A small multi-label image tagger, trained from scratch.
Model: 5.86M parameters, 48-pixel images, norm layernorm, activation quick_gelu, layers 10, width 128.
Rows from block 6 of a small multi-label image tagger, named by matrix and row number. Rows with one number belong to one neuron. Each number is 500 + 40 x the weight over its row's rms, rounded and kept within 0 to 999. All counts start at 0. Numbers have three digits each.
After each neuron's rows are labels from the 100 images, of 14976, where the neuron reaches its highest value: "patch colour" is the nearest of a few named colours to the mean colour under the peak; "top examples" is what is common among them. Only what is clearly more common there than usual is listed. The data: Sentinel-2 satellite tiles (TerraMesh). In brackets: how many of the 100.
# fc1: MLP up (model.blocks.6.mlp.fc1.weight, 384x128), inputs 0-63
# fc2: MLP down (model.blocks.6.mlp.fc2.weight, 128x384, transposed), outputs 0-63

fc1.121:500500513500500451408469563528500459500500500524500500514500523542503578444549608500542500420418500570581441640590411500500457500500500500500500429581458500493500500500500500500511500500453500
fc2.121:468500500446500589500500586526500500565500500500523500475500500500486515438451500475503500436500500484500469500500500553500500490500525412466500456500500500643511442500500535500500500500500500
patch colour: brown (68)
top examples: built area (79); crops (75); main land cover: crops (43)

fc1.5:500500500455404500500500500525500422500500500530500438500500468500546500500500500500565500536459577494464458500500468461551500500580568525440450443469500500500500548500500463473500500447462568
fc2.5:500500500428500440500611533452500500403500464500500500500503500551500545500500513520474429503542500548500500588425500419558500466500537500500579500442569553500500500500500416500455610500500541
patch colour: brown (66)
top examples: built area (72); crops (67)

fc1.272:500500479579551459529500477417500398451492500500500500515500566500565500470500500500500500435500517500500572569647560414425500500500500624410500535500467500500448500463500500500500428579556500
fc2.272:500500459446500500500500500577481500500548431500623500534500500554583596500500500524439500473431500519500397500500429500584480500500500434475447500593500500500500500523490471500500500417500500
patch colour: grey (55)
top examples: snow or ice (63); main land cover: snow or ice (61)

fc1.290:500500310500500529500520557500557571562457500500500500554500459500536535500500500609541458500500548447500469458500500500500500556523449444544571558428500556487500500465540474500470453500500500
fc2.290:500495456500500483500455572438411524500586555500500500514500500500470455500500500485500500500500500563500500588500406434486500481488500524500500518581517502500471500497436500468582584500500462
patch colour: green (32)
top examples: water (74); main land cover: water (37)

fc1.109:500431335500500500553527521536539476555463542484500500500550449500500500478593524536500451500500500361500406469561500552500461583520570446555500500414500582500465447500500500500531492569500434
fc2.109:500500436500500500472500560475500482500586447500500501500500558500603452430489500521431500500500500500565500512403472398500513500500450500500533551540500477500465498415503500673626500500500500
patch colour: grey (55)
top examples: water (75); main land cover: water (33)

fc1.294:500545500500500473500532555500564459500500500602500500584567500500593500500483537464500500455459500540462340500536438432500423500500517399526546500455500500500468445500528436460462447500541553
fc2.294:500420500416416525559538578500458480537602476500500495500500557500500511441500500527575471472500525572474500509400493481381500476500431563518500513500500371587541500500500468517543575569500459
patch colour: pink (44)
top examples: clouds (43)

fc1.318:500537535500500577500500500500500450452379538485451469500437528508466600472500541500500500461500539589500500448562500500500500500500516541555500500481534571457500500500500565436500465577545504
fc2.318:500500500479500500500500522500500500500500500546547500500500500500439522576500458500501500352500538473500519439500500500578500513500477500500520500500579606500500500500481406457472521380482500
patch colour: pink (41)
top examples: snow or ice (67); main land cover: snow or ice (66)

fc1.176:500581532450435500445517579550500390500500500500500459513500500500500500500553537500473437438410500603500469464500500500500446500500533364483500500481508560444500500431500546500558500520500500
fc2.176:500500500500414500500606500500509508480562434500500500500482479500434478417500500500500456375506570475485583473429500421464500500500454500489574500435500500489551500500457611500543548489500500
patch colour: pink (44); white (31)
top examples: snow or ice (57); main land cover: snow or ice (49)

fc1.222:500518500423377500500500500448591500516469452650544470525500533500523500500463578526527500450545500458563500531533500525500546500500500547447500400500448571545500500467500452500500573549500500
fc2.222:500447500500500500563576500555431501481574500500500597510500500500473485387504461492500555633526500500524455537485446500500508500500499551545575597579500563500457524468500537500463414500500446
patch colour: brown (75)
top examples: crops (73); main land cover: crops (55)

fc1.181:607423500466500500500519500500500553500500529518500526447508500500500500432557535500500409439500500544500425500457500617500500500326500500500430529569500500500458500539500539500469500545500453
fc2.181:500500553617500398437549472500500546500524545412500528500500416526417518425500500500431500500456451537500428454483523475530500459500448500500465701557500458500500500444500479499500500500540500
patch colour: brown (64)
top examples: snow or ice (55); main land cover: snow or ice (45)

fc1.135:504500485500423454500468554450469362563394555549550537551460500500500463500610523500500539464444572500500543514506551500555500500580531419469500392520443549500532500500549500471500500500500512
fc2.135:507500500465500500500562559569490543500603425500500573500500495517634500460500449576445462500500525399500455453500414500500500500500538500428545500453500500554508500500527500453500500500500500
patch colour: pink (37)
top examples: snow or ice (71); main land cover: snow or ice (68)

fc1.193:500566439500446500500500434443500500500430500557430500500500500594500532500500500558500500415547500560500500500500451467500461500500500500551521500543568560500500543437500553500500500500574568
fc2.193:500500500430548447500500528500438500500500500589500500500500515500519500539557500500500483500500500556500500500500462500377500545500500500500500458500515542440441509423573580438362500536500506
patch colour: grey (70)
top examples: snow or ice (48)

fc1.211:500565500500418564500611500500500522564488500500606500500500500455431570500500525471558522500546462450500500569500500500500536537470500535500442500500500500561556466500500459500500374500500500
fc2.211:500500500575522500500476531449500521557603500500479500500500472512500500607500500539500576537500580500500510538500581528500500500500602500500417500586500500555500500540558501512500481412466500
patch colour: white (48)
top examples: clouds (40); main land cover: snow or ice (33)

fc1.364:443500500497434500500500500500500451588500561440500461500455556500500500500500500500551500434500500500500500578432500500561535500525500384500545423532462518500526500500500500479500500500500500
fc2.364:471500430500561482500500500500486500500547500535531500500500471494503564318427512388462512548503532500500357490517500500428500500469568555500435531500500509470500500500500500515500457500500429
patch colour: grey (66)
top examples: snow or ice (55); main land cover: snow or ice (49)

fc1.10:531560476500558500500544500500601443500505500431569548500500500437500561452408500505558404451535500465523431500500529436500500480500452444556565535500500500500500530500440518500500500560500466
fc2.10:482525500500500468556500500534500441572598500505500528500469500567546500454583474500539503448468557472548521500462500461500500468491460482470545500500514475500431493460520453500524392442500486
patch colour: brown (64)
top examples: crops (73); built area (72); main land cover: crops (58)

fc1.39:500500500500464500570500500560546403500500500478533463574500500611500500488500527500500500500418500619500402500538500500457500500500500409500500492500500500518539500500529544500541500500538491
fc2.39:505500500500500560544549560500535500500610435512446533500500500530546500339500500500500443500439454500599445491381406471500500500500401500500518500500500500503610500486500579500500500500500576
patch colour: pink (55)
top examples: crops (68)

fc1.43:453519394544524500500500500500478500500500500500500600500500534500528500500500500500569420401500611434507480564448500500500500530537500386540527500478500500634500500451442402440507478579542525
fc2.43:500500500500500534500500500378499500483405500500441500506504625556500500422500555500606500500456457500493502575500500506440500500500500547500471500500449500527441500411509426500441500617501500
patch colour: brown (80)
top examples: crops (74); built area (64); main land cover: crops (49)

fc1.368:472500500500518457566626485442478388500500500531500441500545510500553431420500465500500539500458524501426468519527548500432500572500510500429437473520500500576500500500500471455568500500569500
fc2.368:500500500492500500500515500565552503488454473500513531521500554550500548500434500537495500461467468523500570566500482412500500500500526500500523484576549470500500500500513426500602500500504500
patch colour: grey (58)
top examples: snow or ice (53); main land cover: snow or ice (50)

fc1.33:500478539500500500424542500500563500481500415500500500545500534500500461500500540500521500500441500500464500447633569500429402441500449529528500500425569500500576492500359500524500500483513463
fc2.33:468504557500436406473500500500391500500500568500564500500500507523500500403500500403500492426551541500536436500463424432437500557500500521478476537560447511500500500597424500500545449464500417
patch colour: grey (76)
top examples: snow or ice (72); main land cover: snow or ice (59)

fc1.336:469561500500500539525546538464500446500500559500500430525500469500500500469500500500441500466500529546500420500500500476482487524522585424500500500477500532500500464453500500500565529500608532
fc2.336:500545500500480500475518551500484437500500500500500428500500500500378478397500500542500500500449580500500500500425557500576500478461500500500578500528550496500500500500500500464517500407503500
patch colour: grey (58)
top examples: snow or ice (63); main land cover: snow or ice (44)

fc1.315:500500407554466555448500457424533474500490514599421575500500500540548500489500566535551592441500500419500500535500500447500538500500500454500500423564528500515500566521454500556449533500509500
fc2.315:500500439481500500412581500500500500585485500567550583500512500500556577610584500486500490500500500500467519467500463500525500516507502500375500479500500624463431500500544500437442459497470500
patch colour: grey (62)
top examples: snow or ice (42); main land cover: snow or ice (39)

fc1.139:569500544448542500553500573553500461500521479535534500505540500500568568480537542533521500415466500500500500441500472500500418500498500500537500517500500500500500464595400500461500422587500500
fc2.139:500458500497506500608566500585517500500577418500567500510500571576494448500500500562409502500577568496545500472500529500500517400500500500500500500527553518598449500458599487473447500422500500
patch colour: grey (59)
top examples: snow or ice (45); main land cover: snow or ice (41)

fc1.31:500583561440544500500500500500500415500500500468500542500437500425573610463445520500500469500399500449500500544549500500500500500500538500465433414557500555516569544500460555477546572514500507
fc2.31:500500500517500570500532500500574474500470441583479448499500427412498500480500538500586546575500500386500500541433500500504500500500558500500500500600500522500500568500500562561557448490478479
patch colour: grey (68)
top examples: built area (81); crops (77); main land cover: crops (50)

fc1.45:566500500500518563500500590500575500500458519528563460543500584500500500500574500605500500461470551556500500483500500500492500500439501500500561578392500444500500444500569481500500444459500578
fc2.45:500500500504500500600555576500520500556500478531519500500500496534500500426500500521413500500500500500474390500533500552500500448500469611530500500597524521533500500368575476478537500592500390
patch colour: pink (37)
top examples: main land cover: water (29)

fc1.275:406600500546483500500500500541500500500500483461486407500463500500523544441450500500500466500376500500570500500572472500414547500593460500500500471578500500401500444530500500523463439500500500
fc2.275:454500474500419500463442500500500500500515500515573539500500581573557500500429500500379500549667500539492500500500587500500523500500519500500500466500500500408486412500530443523500525500500500
patch colour: grey (58)
top examples: crops (80); built area (75); main land cover: crops (52)

fc1.307:550500467545500500500500441500500403500500427500455555500500571500500500448438517446520438450494573607494534500500500500461477450500448613500599500500580482557500561538500500448500500500500451
fc2.307:474500500453500453500500500500444500500467500500422521500500500558534521490568500530500500500424449500567507500452454500500500533500480552434500413500568550612500500500500473500377500500510500
patch colour: grey (60)
top examples: built area (62)

fc1.214:500552500478567500500556588500560500500500500551500429569543500500524500500453500597565500500401482500431500500500530500500410587500455500544454500500558500462500500500544500500443443469537573
fc2.214:500522562500500423589483500506527472500533500511500500500500402500500427531537500469500520464507509511500500522485424451473500500500472552603500610500472440539500461528437389459540500525494409
patch colour: cyan (43)
top examples: snow or ice (70); main land cover: snow or ice (49); main land cover: water (30)

fc1.321:500425500424500492500500476479479500479500546500450500500500500457500541460500537500500430500500449500535500644529546500426517500482538534370469500500500500541537447500482500500458557545500464
fc2.321:500442500500500425500500500527449500443576532471500500510500464500544526429584500472500436538466479500500421500556483434462500500500500579609540511518472546556538500500450500439500500494500462
patch colour: brown (67)
top examples: crops (79); built area (74)

fc1.357:555500456567436500500520500458536500500500500534500541511500500500500450500500531473546436491575480404454565500500512500500542500418564421566428500500598500556468548455455524525403500500586500
fc2.357:500500401476466500500513500472484500500480454616500513500500528554576500549550500482549522510516500500500462475529480500442492532500500500481525432575452523508419500500500557451500466547500500
patch colour: pink (38)
top examples: bare ground (49)

fc1.47:543500500480585500500563579500524500500534500555458438531563592550479500515467500608583500500500472500418500562500500445465471566475463540500456500489500473463500436472500469500458454500536500
fc2.47:500500540500500453547472500467533485500537500500500459500500430507445426546482500478500573464502540517500532500464435467544500443500448516500500602500500449508500500522439463458553481518481406
patch colour: pink (26)
top examples: snow or ice (52); main land cover: water (42)

fc1.148:500575480500443584467500500544457468466550490473500500500556500500500548500500629477500500428500524500550500595482453440557500500500478548602500427500500500500430531520424500500500558563500500
fc2.148:500527462500500401500500427617444500555500500500437500500500476563443410402557500500399500500549500500500479383500446412404474461500507585500459500500408549500500500500563500475489500467500436
patch colour: grey (76)
top examples: snow or ice (58); main land cover: snow or ice (51)

fc1.22:554500449450417500500500500480567500457478571500552500553500500423541533500574539500500459500500500500571500553583500500478500500532500548448521425500439576526500485500500467500477521500500573
fc2.22:500446500548500508475500500640526535500607500500500604500500462511500500500660500500520500606540500500500490504474497488536496500515445570500656555588500521535500500500475620500500500500494503
patch colour: brown (69)
top examples: crops (76); built area (62); main land cover: crops (56)

fc1.25:461500500478460457449500500500447556500500500430536462525500426541500574500454454525500500500500500500500500431500500433492471547545536500572500500500579569500438500489500500556500415500603500
fc2.25:500500500500469500523399500488500500500496534500500425500526577513510480576500500485500522407500487573500581500450500552458516602500500500500500433500500500390500500500547444487463500464500524
patch colour: orange (28)
top examples: main land cover: rangeland (48)

fc1.371:417458500500500500500500500500500437500500500606500555500500518505574522500548572508538500486587536500596465500451500500500389547500500500577576500500500500500493500500444449468500496569500500
fc2.371:500448500469542500620578500535534456500570542500464580551536577626538500500480500500500443500434500591500500500500416454513500434474500495500459444424567521500437500400491500438424500500500521
patch colour: grey (59)
top examples: crops (66); built area (65); main land cover: crops (47)