config = dict(
    arch='mlp_mixer',
    norm='layernorm',
    hidden_act='quick_gelu',
    num_experts=32,
    expert_mlp_ratio=1,
    experts_per_token=2,
    patch_size=[6, 6],
    width=128,
    optimizer='adamw',
    beta2=0.98,
    max_grad_norm=0.5,
    lr_schedule='step',
    weight_decay=0.0,
)
Rows from block 4 of a small multi-label image tagger, named by matrix and row number. Rows with one number belong to one neuron. Each number is 500 + 40 x the weight over its row's rms, rounded and kept within 0 to 999. All counts start at 0. Numbers have three digits each.
Before each neuron's rows are labels from the 100 images, of 14976, where the neuron reaches its highest value: "peak on" is the class under the peak; "top examples" is what is common among them. Only what is clearly more common there than usual is listed. The data: Sentinel-2 satellite tiles (TerraMesh).
# fc1: MLP up (model.blocks.4.mlp.fc1.weight, 384x128), inputs 0-127
# fc2: MLP down (model.blocks.4.mlp.fc2.weight, 128x384, transposed), outputs 0-127

peak on: built area
top examples: snow or ice; main land cover: snow or ice
fc1.274:483500479500457545500500500500500504561500564463601473500500514500500447500544500500578467500500500500500500396523500534500500500500500500500500500467500500450500500559500500500500500442535500562500500500564588434564559471500481558573500500500549478500462500555473500533476500427500500500548545500454500500479467457500507474500407467554517500562549603457422422414500602500479500383574
fc2.274:433569536482500547583500551500542500500510500450442500479500442500500547428444500449414500549472455500500431500500451500500515500478387500500500500549451500540500500500579500541500500581500500500596482500500483500473468576397500500479500602551500500500525500431500411456448500500539447410500500453500500521500561592500523500500500500539458500500565500500444500574500500478500500500500

peak on: built area
top examples: crops; built area; main land cover: crops
fc1.294:500435500500439528500549448471500451536500500500500500500500500500486496500441554500382452536500500554434500500500513480566430443446563500545456481500418559388500556500538500395483554476500551537500470500500500500558562517500548500500500442533500532500496500565559500524557546475500545447500581500500578500445500438500500463500500476500585479516433500460482500553500549500541421478500
fc2.294:507431500450500500500500504560500558500570482450420500548549562500500500572500549500603500500443479500500384578500466457500500446475530447500585500500541528500500500500531455444500500602460534500500500500500536401500500500500500452500456432585500500455498500500500570482468500500524500500500552500487500472502436500500500500479585500424440508500500500563500500599500530557414505500533

peak on: snow or ice
top examples: snow or ice; main land cover: snow or ice
fc1.356:500500500500498459469500500460580500500500500553500387500500516564483500489422518422500500500500500551500500500500466450526454500500500500535479500500545500500600500471531500500495477477484500537500500452539500587500524500500593514447548543500547500558472452500500500548438559446570526449500565500500500407430500500500500419430512500500542500570452549500374500458500500552552417421500
fc2.356:500414578404449500580500500500500548500500500469500500482500520500467424500450500500500500500500500500500500551449500500500420466473500447540500485574500468500500500500500444479500500500500500466500409452431546490500500500521500500500500500474571500500555471566536408500500500500500500500547452595500541436613432500586500453523581500500500517500437491500658512500514539554500542500500

peak on: water
top examples: water; flooded vegetation
fc1.51:560500548432464438475500500500438500500541442556500500500538500500560429500547542587500545399500500577500473397433452527500500525562581500573374520500468500500556526500500468500573589500565500500500500500500500511500531500500558479500446546538521511437478562446512436524537500500500489500537548500500500500500500446548569490544500500500433500518500500500448443500500546500500437500500
fc2.51:380527471543523463500451500536500465500484500515562612500500444500545584500434514500500519477500500500500478551500419474500500492451500486479605418500480520500562500500553489550500500418500478500500500568500500443500500484446500549541428541500500500500445500500500627513500467600438500455500566414440500500500500500500500500500500487548568438500454460500468500536484445500500527500546

peak on: built area
top examples: built area; crops
fc1.114:500560561461500500500500500417439438500500500500589460500519500500548500500388564527565500474389500435500500473500458451500500542536500552472479386500443500473500539500500500500500520500500500500500585500500552500500500500500500538557590493500500500537500500452500500500500500486602583500545500428500500500539500432563500500426456574500541476500500500421500500423526427500500460500561
fc2.114:478449462580500500402500548500578500486475463581500500500500474507439500391500500500500513561500500434500388500500371500500494500500500500437475500580500500478626456500556500500582500500539500500500500500556500500500571500500500545500580500500532500449429500500500500500500437443500430500546500500500500442487593500551500500547500500542540500527500545500500500420500500441500496500500

peak on: crops
top examples: crops; built area; main land cover: crops
fc1.381:500529546500481524444462551500593525500422522600500483500533500519500462500477500545539500482432514519454500523623475500553500485500611500500451500462457500521500451464462500500500500500520463407500500469500500500469500542561500500459500500545500500500500500520387553510500428426500516549547472500568479526538500534458428500522472500417435500520538500566500500556528500415500500395500
fc2.381:500471500500532474540500435500454459500500440500479500492500438478500548563556500443500500535592500500500500489500446500430500500500500471500500546520530469598500500500500500465461463500429500536548500511500430500492416500404500493500450464553458500462500500399669535500500500490429468496500500552523471608500500588500500500500500596541507488518564520500478556476518536549500535500500

peak on: water
top examples: main land cover: water
fc1.147:558573456500475569500573528432500500559500500500500500500527570464466500500521500500500500463500500527534500394449417563500500526480524481443500473525500533535603468500500500465534419536500467500522574500596483500581484488600519500602500500500523500500544500500450530500500545529500500500500484500540385500491455500527500483583430500540561500500500508500441417500500578500447500510500
fc2.147:471455548480573468537466529535500441500584500500500449450453500546558521417467500500443543513500500500500475500500473451500520500501407585582500476530506500500500495500500487498504470500449532517537426464449500500500514552431500500500500500462538500465518500440589453515500500489478500500500500442446471531544521511500500500500463461500464567467500368507585599500500612451541517408500

peak on: snow or ice
top examples: snow or ice; main land cover: snow or ice
fc1.348:500500500500500500500500500484407500497500575544500500466535533506500571478500500500500500500500500500500500551414553376500473542500515500500432500500500500552553451500500567500500500481500556506500500500550500444500500500500629454537500441500551500480533380451474561479416449500500500470452403500368509500500462536567500500500569500500500554500499500500500569500567500434500500479560
fc2.348:530500500550500468457576448471409500450485500474500500437545500454490562490500491405500459473500500493500445500500539500551500500500551500457500500500500595474476500580500500544478500543500415500500551500500390592500463500500500500500531464500500500576500500443500500516500554508590540500500574518610615540508476500526426500490454500500578442530500562496500479500500500580500500554500

peak on: crops
top examples: crops; built area; main land cover: crops
fc1.157:421500500500500500544500525500551542552404551567500382500527544500565471469500500500500500500414528500500500455612489500500500500500531500500500416500500532500468521500462500413500500568500500391500530500448538530500500554600557500500500500525427500602516519500490540541365423452500500500500488480500532500500447500473466500535483536448500500587500500513500500500500500500500500451500
fc2.157:555500524449500500574500500478514500500500500437536500533500368466500500500532528477488500500500500435475459460500452480500469500497475451525500542454441500500479468500464531573549500627464500605500571517500500467500458596500500500483552466610459465422541500435460500500545500458500448500500448500448491500491593609516478456500500500559566448500536500500472500500500438500500500480500

peak on: built area
top examples: water; built area
fc1.161:500500500532500435449500500483500500500500500571500408525535500568551500475457616500500550453500436500550500500540500449457392500434536500410451500552500500500476549500569500500500500434500500500477500556500500500500525500423500550458500500500500538500548500500521500500432559438573549500530500442500500500500500374500500478515539575444500567500473521500445557500461468500558414439500
fc2.161:473500576436500500578500551655439500521500500500500534500528500500500500500500500500565500447500500493525393535500459500500500491500500500500500541627500500492500416500500500578500500530421500458500500595517500500500500500500443500569500472439500500454500500500536500400414500500488500500500390500500500500500500500562500500500500500561500500500511520500500536559500639473511569500530

peak on: water
top examples: main land cover: water
fc1.203:500482500500531546500535524461500455449500567500540503456455500500500500500553500500500460537500500500470490500575500500406434575542578500530500500385500500479535525500475500435500529417500500553461535500522551500500536500463569556500537496432500513572453566420500579500500437500500500487524500480500535419500500435500500430457406500550500500569500500440448562557476500500459457436564
fc2.203:535500500520477500500500608500520615500451554500506433500525472446452446619500534500443456500448474500500497434500500500500500500500383500468562545500500541452399478400500500509520500594500566500500500474517432480517500466500529448500500566500462537434500500440500404527471500500543470500531500535500500500500567500499500439536579500500536500500500475531464479500500460476500440550500

peak on: crops
top examples: crops; built area; main land cover: crops
fc1.68:500500425530481500439500500456500500500500524565500479560554552526443500474500613500500586500500567500500556466500500500500500500348535538471500520500438500500500500500562469500405500500500521500457425500520500500591500500500500550500500551500500500500487500568500500500500527524500426407470500500475500500437500450500500389500500500500591460500500500426421500500500500500484423402500
fc2.68:535500610404426500549569500559549479506511500500436468582491571459540500531460500544536500409439500500457476613500555435538500467534500500490571500519459500500409500500435397500554544500500500500448559500500500500462433528500552494476461500428507500480500500500500459417500500503500500536500440500500500500500528500500500488500525500500440500500500474495581455500500485547500571459444

peak on: crops
top examples: crops; built area; main land cover: crops
fc1.86:500500527500500434534500525500615500500425563614426418500556577476517460447536500500464500500414470500500535500500500543541500500500559530460461463440500500500500500452430500500542500555518518412500518500500556460500500617500546500464527531550436500610500500566483500545442418415500500500518500500500500510500500500444469500500500511500474544500500500574500500500500500500500500408500
fc2.86:500564500500500460500500541459514500500524500419538544500500336500515583490538500453476426500500500471500497500500500500500500500500500500500545558500500500541412463500500500500500500613500500500500582515500500500500481530500493500525500476596500500421538500426550500500500500500500500413521465551459440500500586667522500418500500500500538435488532537500500487500538420500500472529500

peak on: water
top examples: water; main land cover: water
fc1.217:580480439500500494525553559500545500500525500500500544500500535419587500428500529561549500461483596451500453500574500500430475549478500500491500500495500555500491500500428464500529500584545449500500571500469500607489544515500500500552546409500414500500561500435500500513500422500529522530578500500455531447500529500500500469559403461500500460447500500500531500445539500500538582500520
fc2.217:478555500498500477446500515500531554500500478588447473532500500500500475412435500500546475459497500500500500505500500446500500553655500401500536500413469568500500389417500500500500440500547445441465500500509500431500468500494500500500500500500506500500583500531500455588461458555544544435500445500459500447574545508450500486531500500434500500500500485500557500509500495500500597447500

peak on: built area
top examples: built area; crops
fc1.364:526500500500432500436500500500500500500515571500557464500500500518592458500500500500463500462500587500500500500603437500500500500391500500500406500500512500500500578524419500500500564500500548500500440500595491500530500500500528500500553500558500500528500500409500500500500500500554500566500500500500467500490485450500422500555449530500555500424500500396500500500500549386500427435607
fc2.364:500500484537500500488500500538500556500535500500500615500500596465500463408433500538606500500500518492582457500545477455474500438573447500500500500500563500500522598500477500458469500515388500500452564500500500500500476395469539554472500471445500500500500500500443553500500449445500486500500500500500500500557500500500517508500500500500500608500500500500536500479473500494500671445500

peak on: snow or ice; water
top examples: snow or ice; main land cover: snow or ice; main land cover: water
fc1.272:500500500523490471500597500500500500515500399575472420500541570500500471500500540500583441500500471500478500500500500500500404507500494500389500500534542572500584409418548500500548500585500500500587575481562500578510500500500521524531500500449579500543500500500500579454420500500500500500500500572475500500500547500500500500583500500500556500500424500545429500500459500540500500529500
fc2.272:500500500500500500500477537500500500500581571488500521449500500500500396402500500500470514500560539500500434500500500429577500500500467516603500551500528467460500585500500500500500500500457559522500428500500478506500529500546500554500552466500484500525543500476500392525500580500462500592500379500500555500500481564555508435500424500500500500500602451513544500500500597500468500424459

peak on: snow or ice
top examples: snow or ice; main land cover: snow or ice
fc1.377:500500500570465417500500500478549500529500465419527560538468500525519586500541500453500473545500388512500481475500427422538500475556500500500500565500500522559500500555500527449422455500528548453551529452500490486500500500424500500587527454500500545500486538583491470500481500500500476410500500449429563500500500500502592447535500500500500500535451448385500534500594500544500500527529
fc2.377:525419500494547566500500487513520482500561555542500500500523500540500500500456500523456500500500538500500458408500470500500603500500405500500500460453500500553454478500500543386500461551439554563487452520457500500490500500487500470441466455446500500467500500449537509455500437443407490639537478462551500576500472465452552500500500521554500500500572424500538558568500501500500500439500

peak on: snow or ice
top examples: snow or ice; main land cover: snow or ice
fc1.191:549532528483443500465478500500458521484500454447500500535485500500500500500500541616500453500431500543547500500500587583551469500500500500500522500584500472457446500439500549471500469552512460450500500500449500448520547500500500444429500500555500525500548500422500500500500539500410500521544539579398393500464500500500500428500393538500584500500560445521500573500500445473510454500500
fc2.191:500500458500564538449500428487500500488500500451500459500500500500470473584479500450466454481525500500461500461442463500507575500473519500441500500388500571463462500500500538449465560500563468500500500525500453482547489471500483500500500500528466500467500500566500500500500443495608505500500570488642641500500487500448630564527500500500500500457500569500566437460500462500500477500500

peak on: water
top examples: water; main land cover: water
fc1.328:500490423500500500500531500500500500532432435500500453561533500468500459500500624487547437500442500468500500522458464500551474500500500415441500500500557500500500509500522500500540386548500500500536500442500500637552500500475613500500500461471551434500566500500446500584500433500500500426530500500500545434479500557500500411568469500530545500440500539553500525500500500500570500500500
fc2.328:500500500500500340515500544492500446500569559582500446500500500500500500418500538500430444500500589393500433500517417379500500500602500465500500541500500500420500546544456450500500464500550500500447500506500500500500500465512500551543500500500500500500469500500563500540432500545500545500500500584500500500591500500500533500500458463442546500487500483563500500473529500500577482473500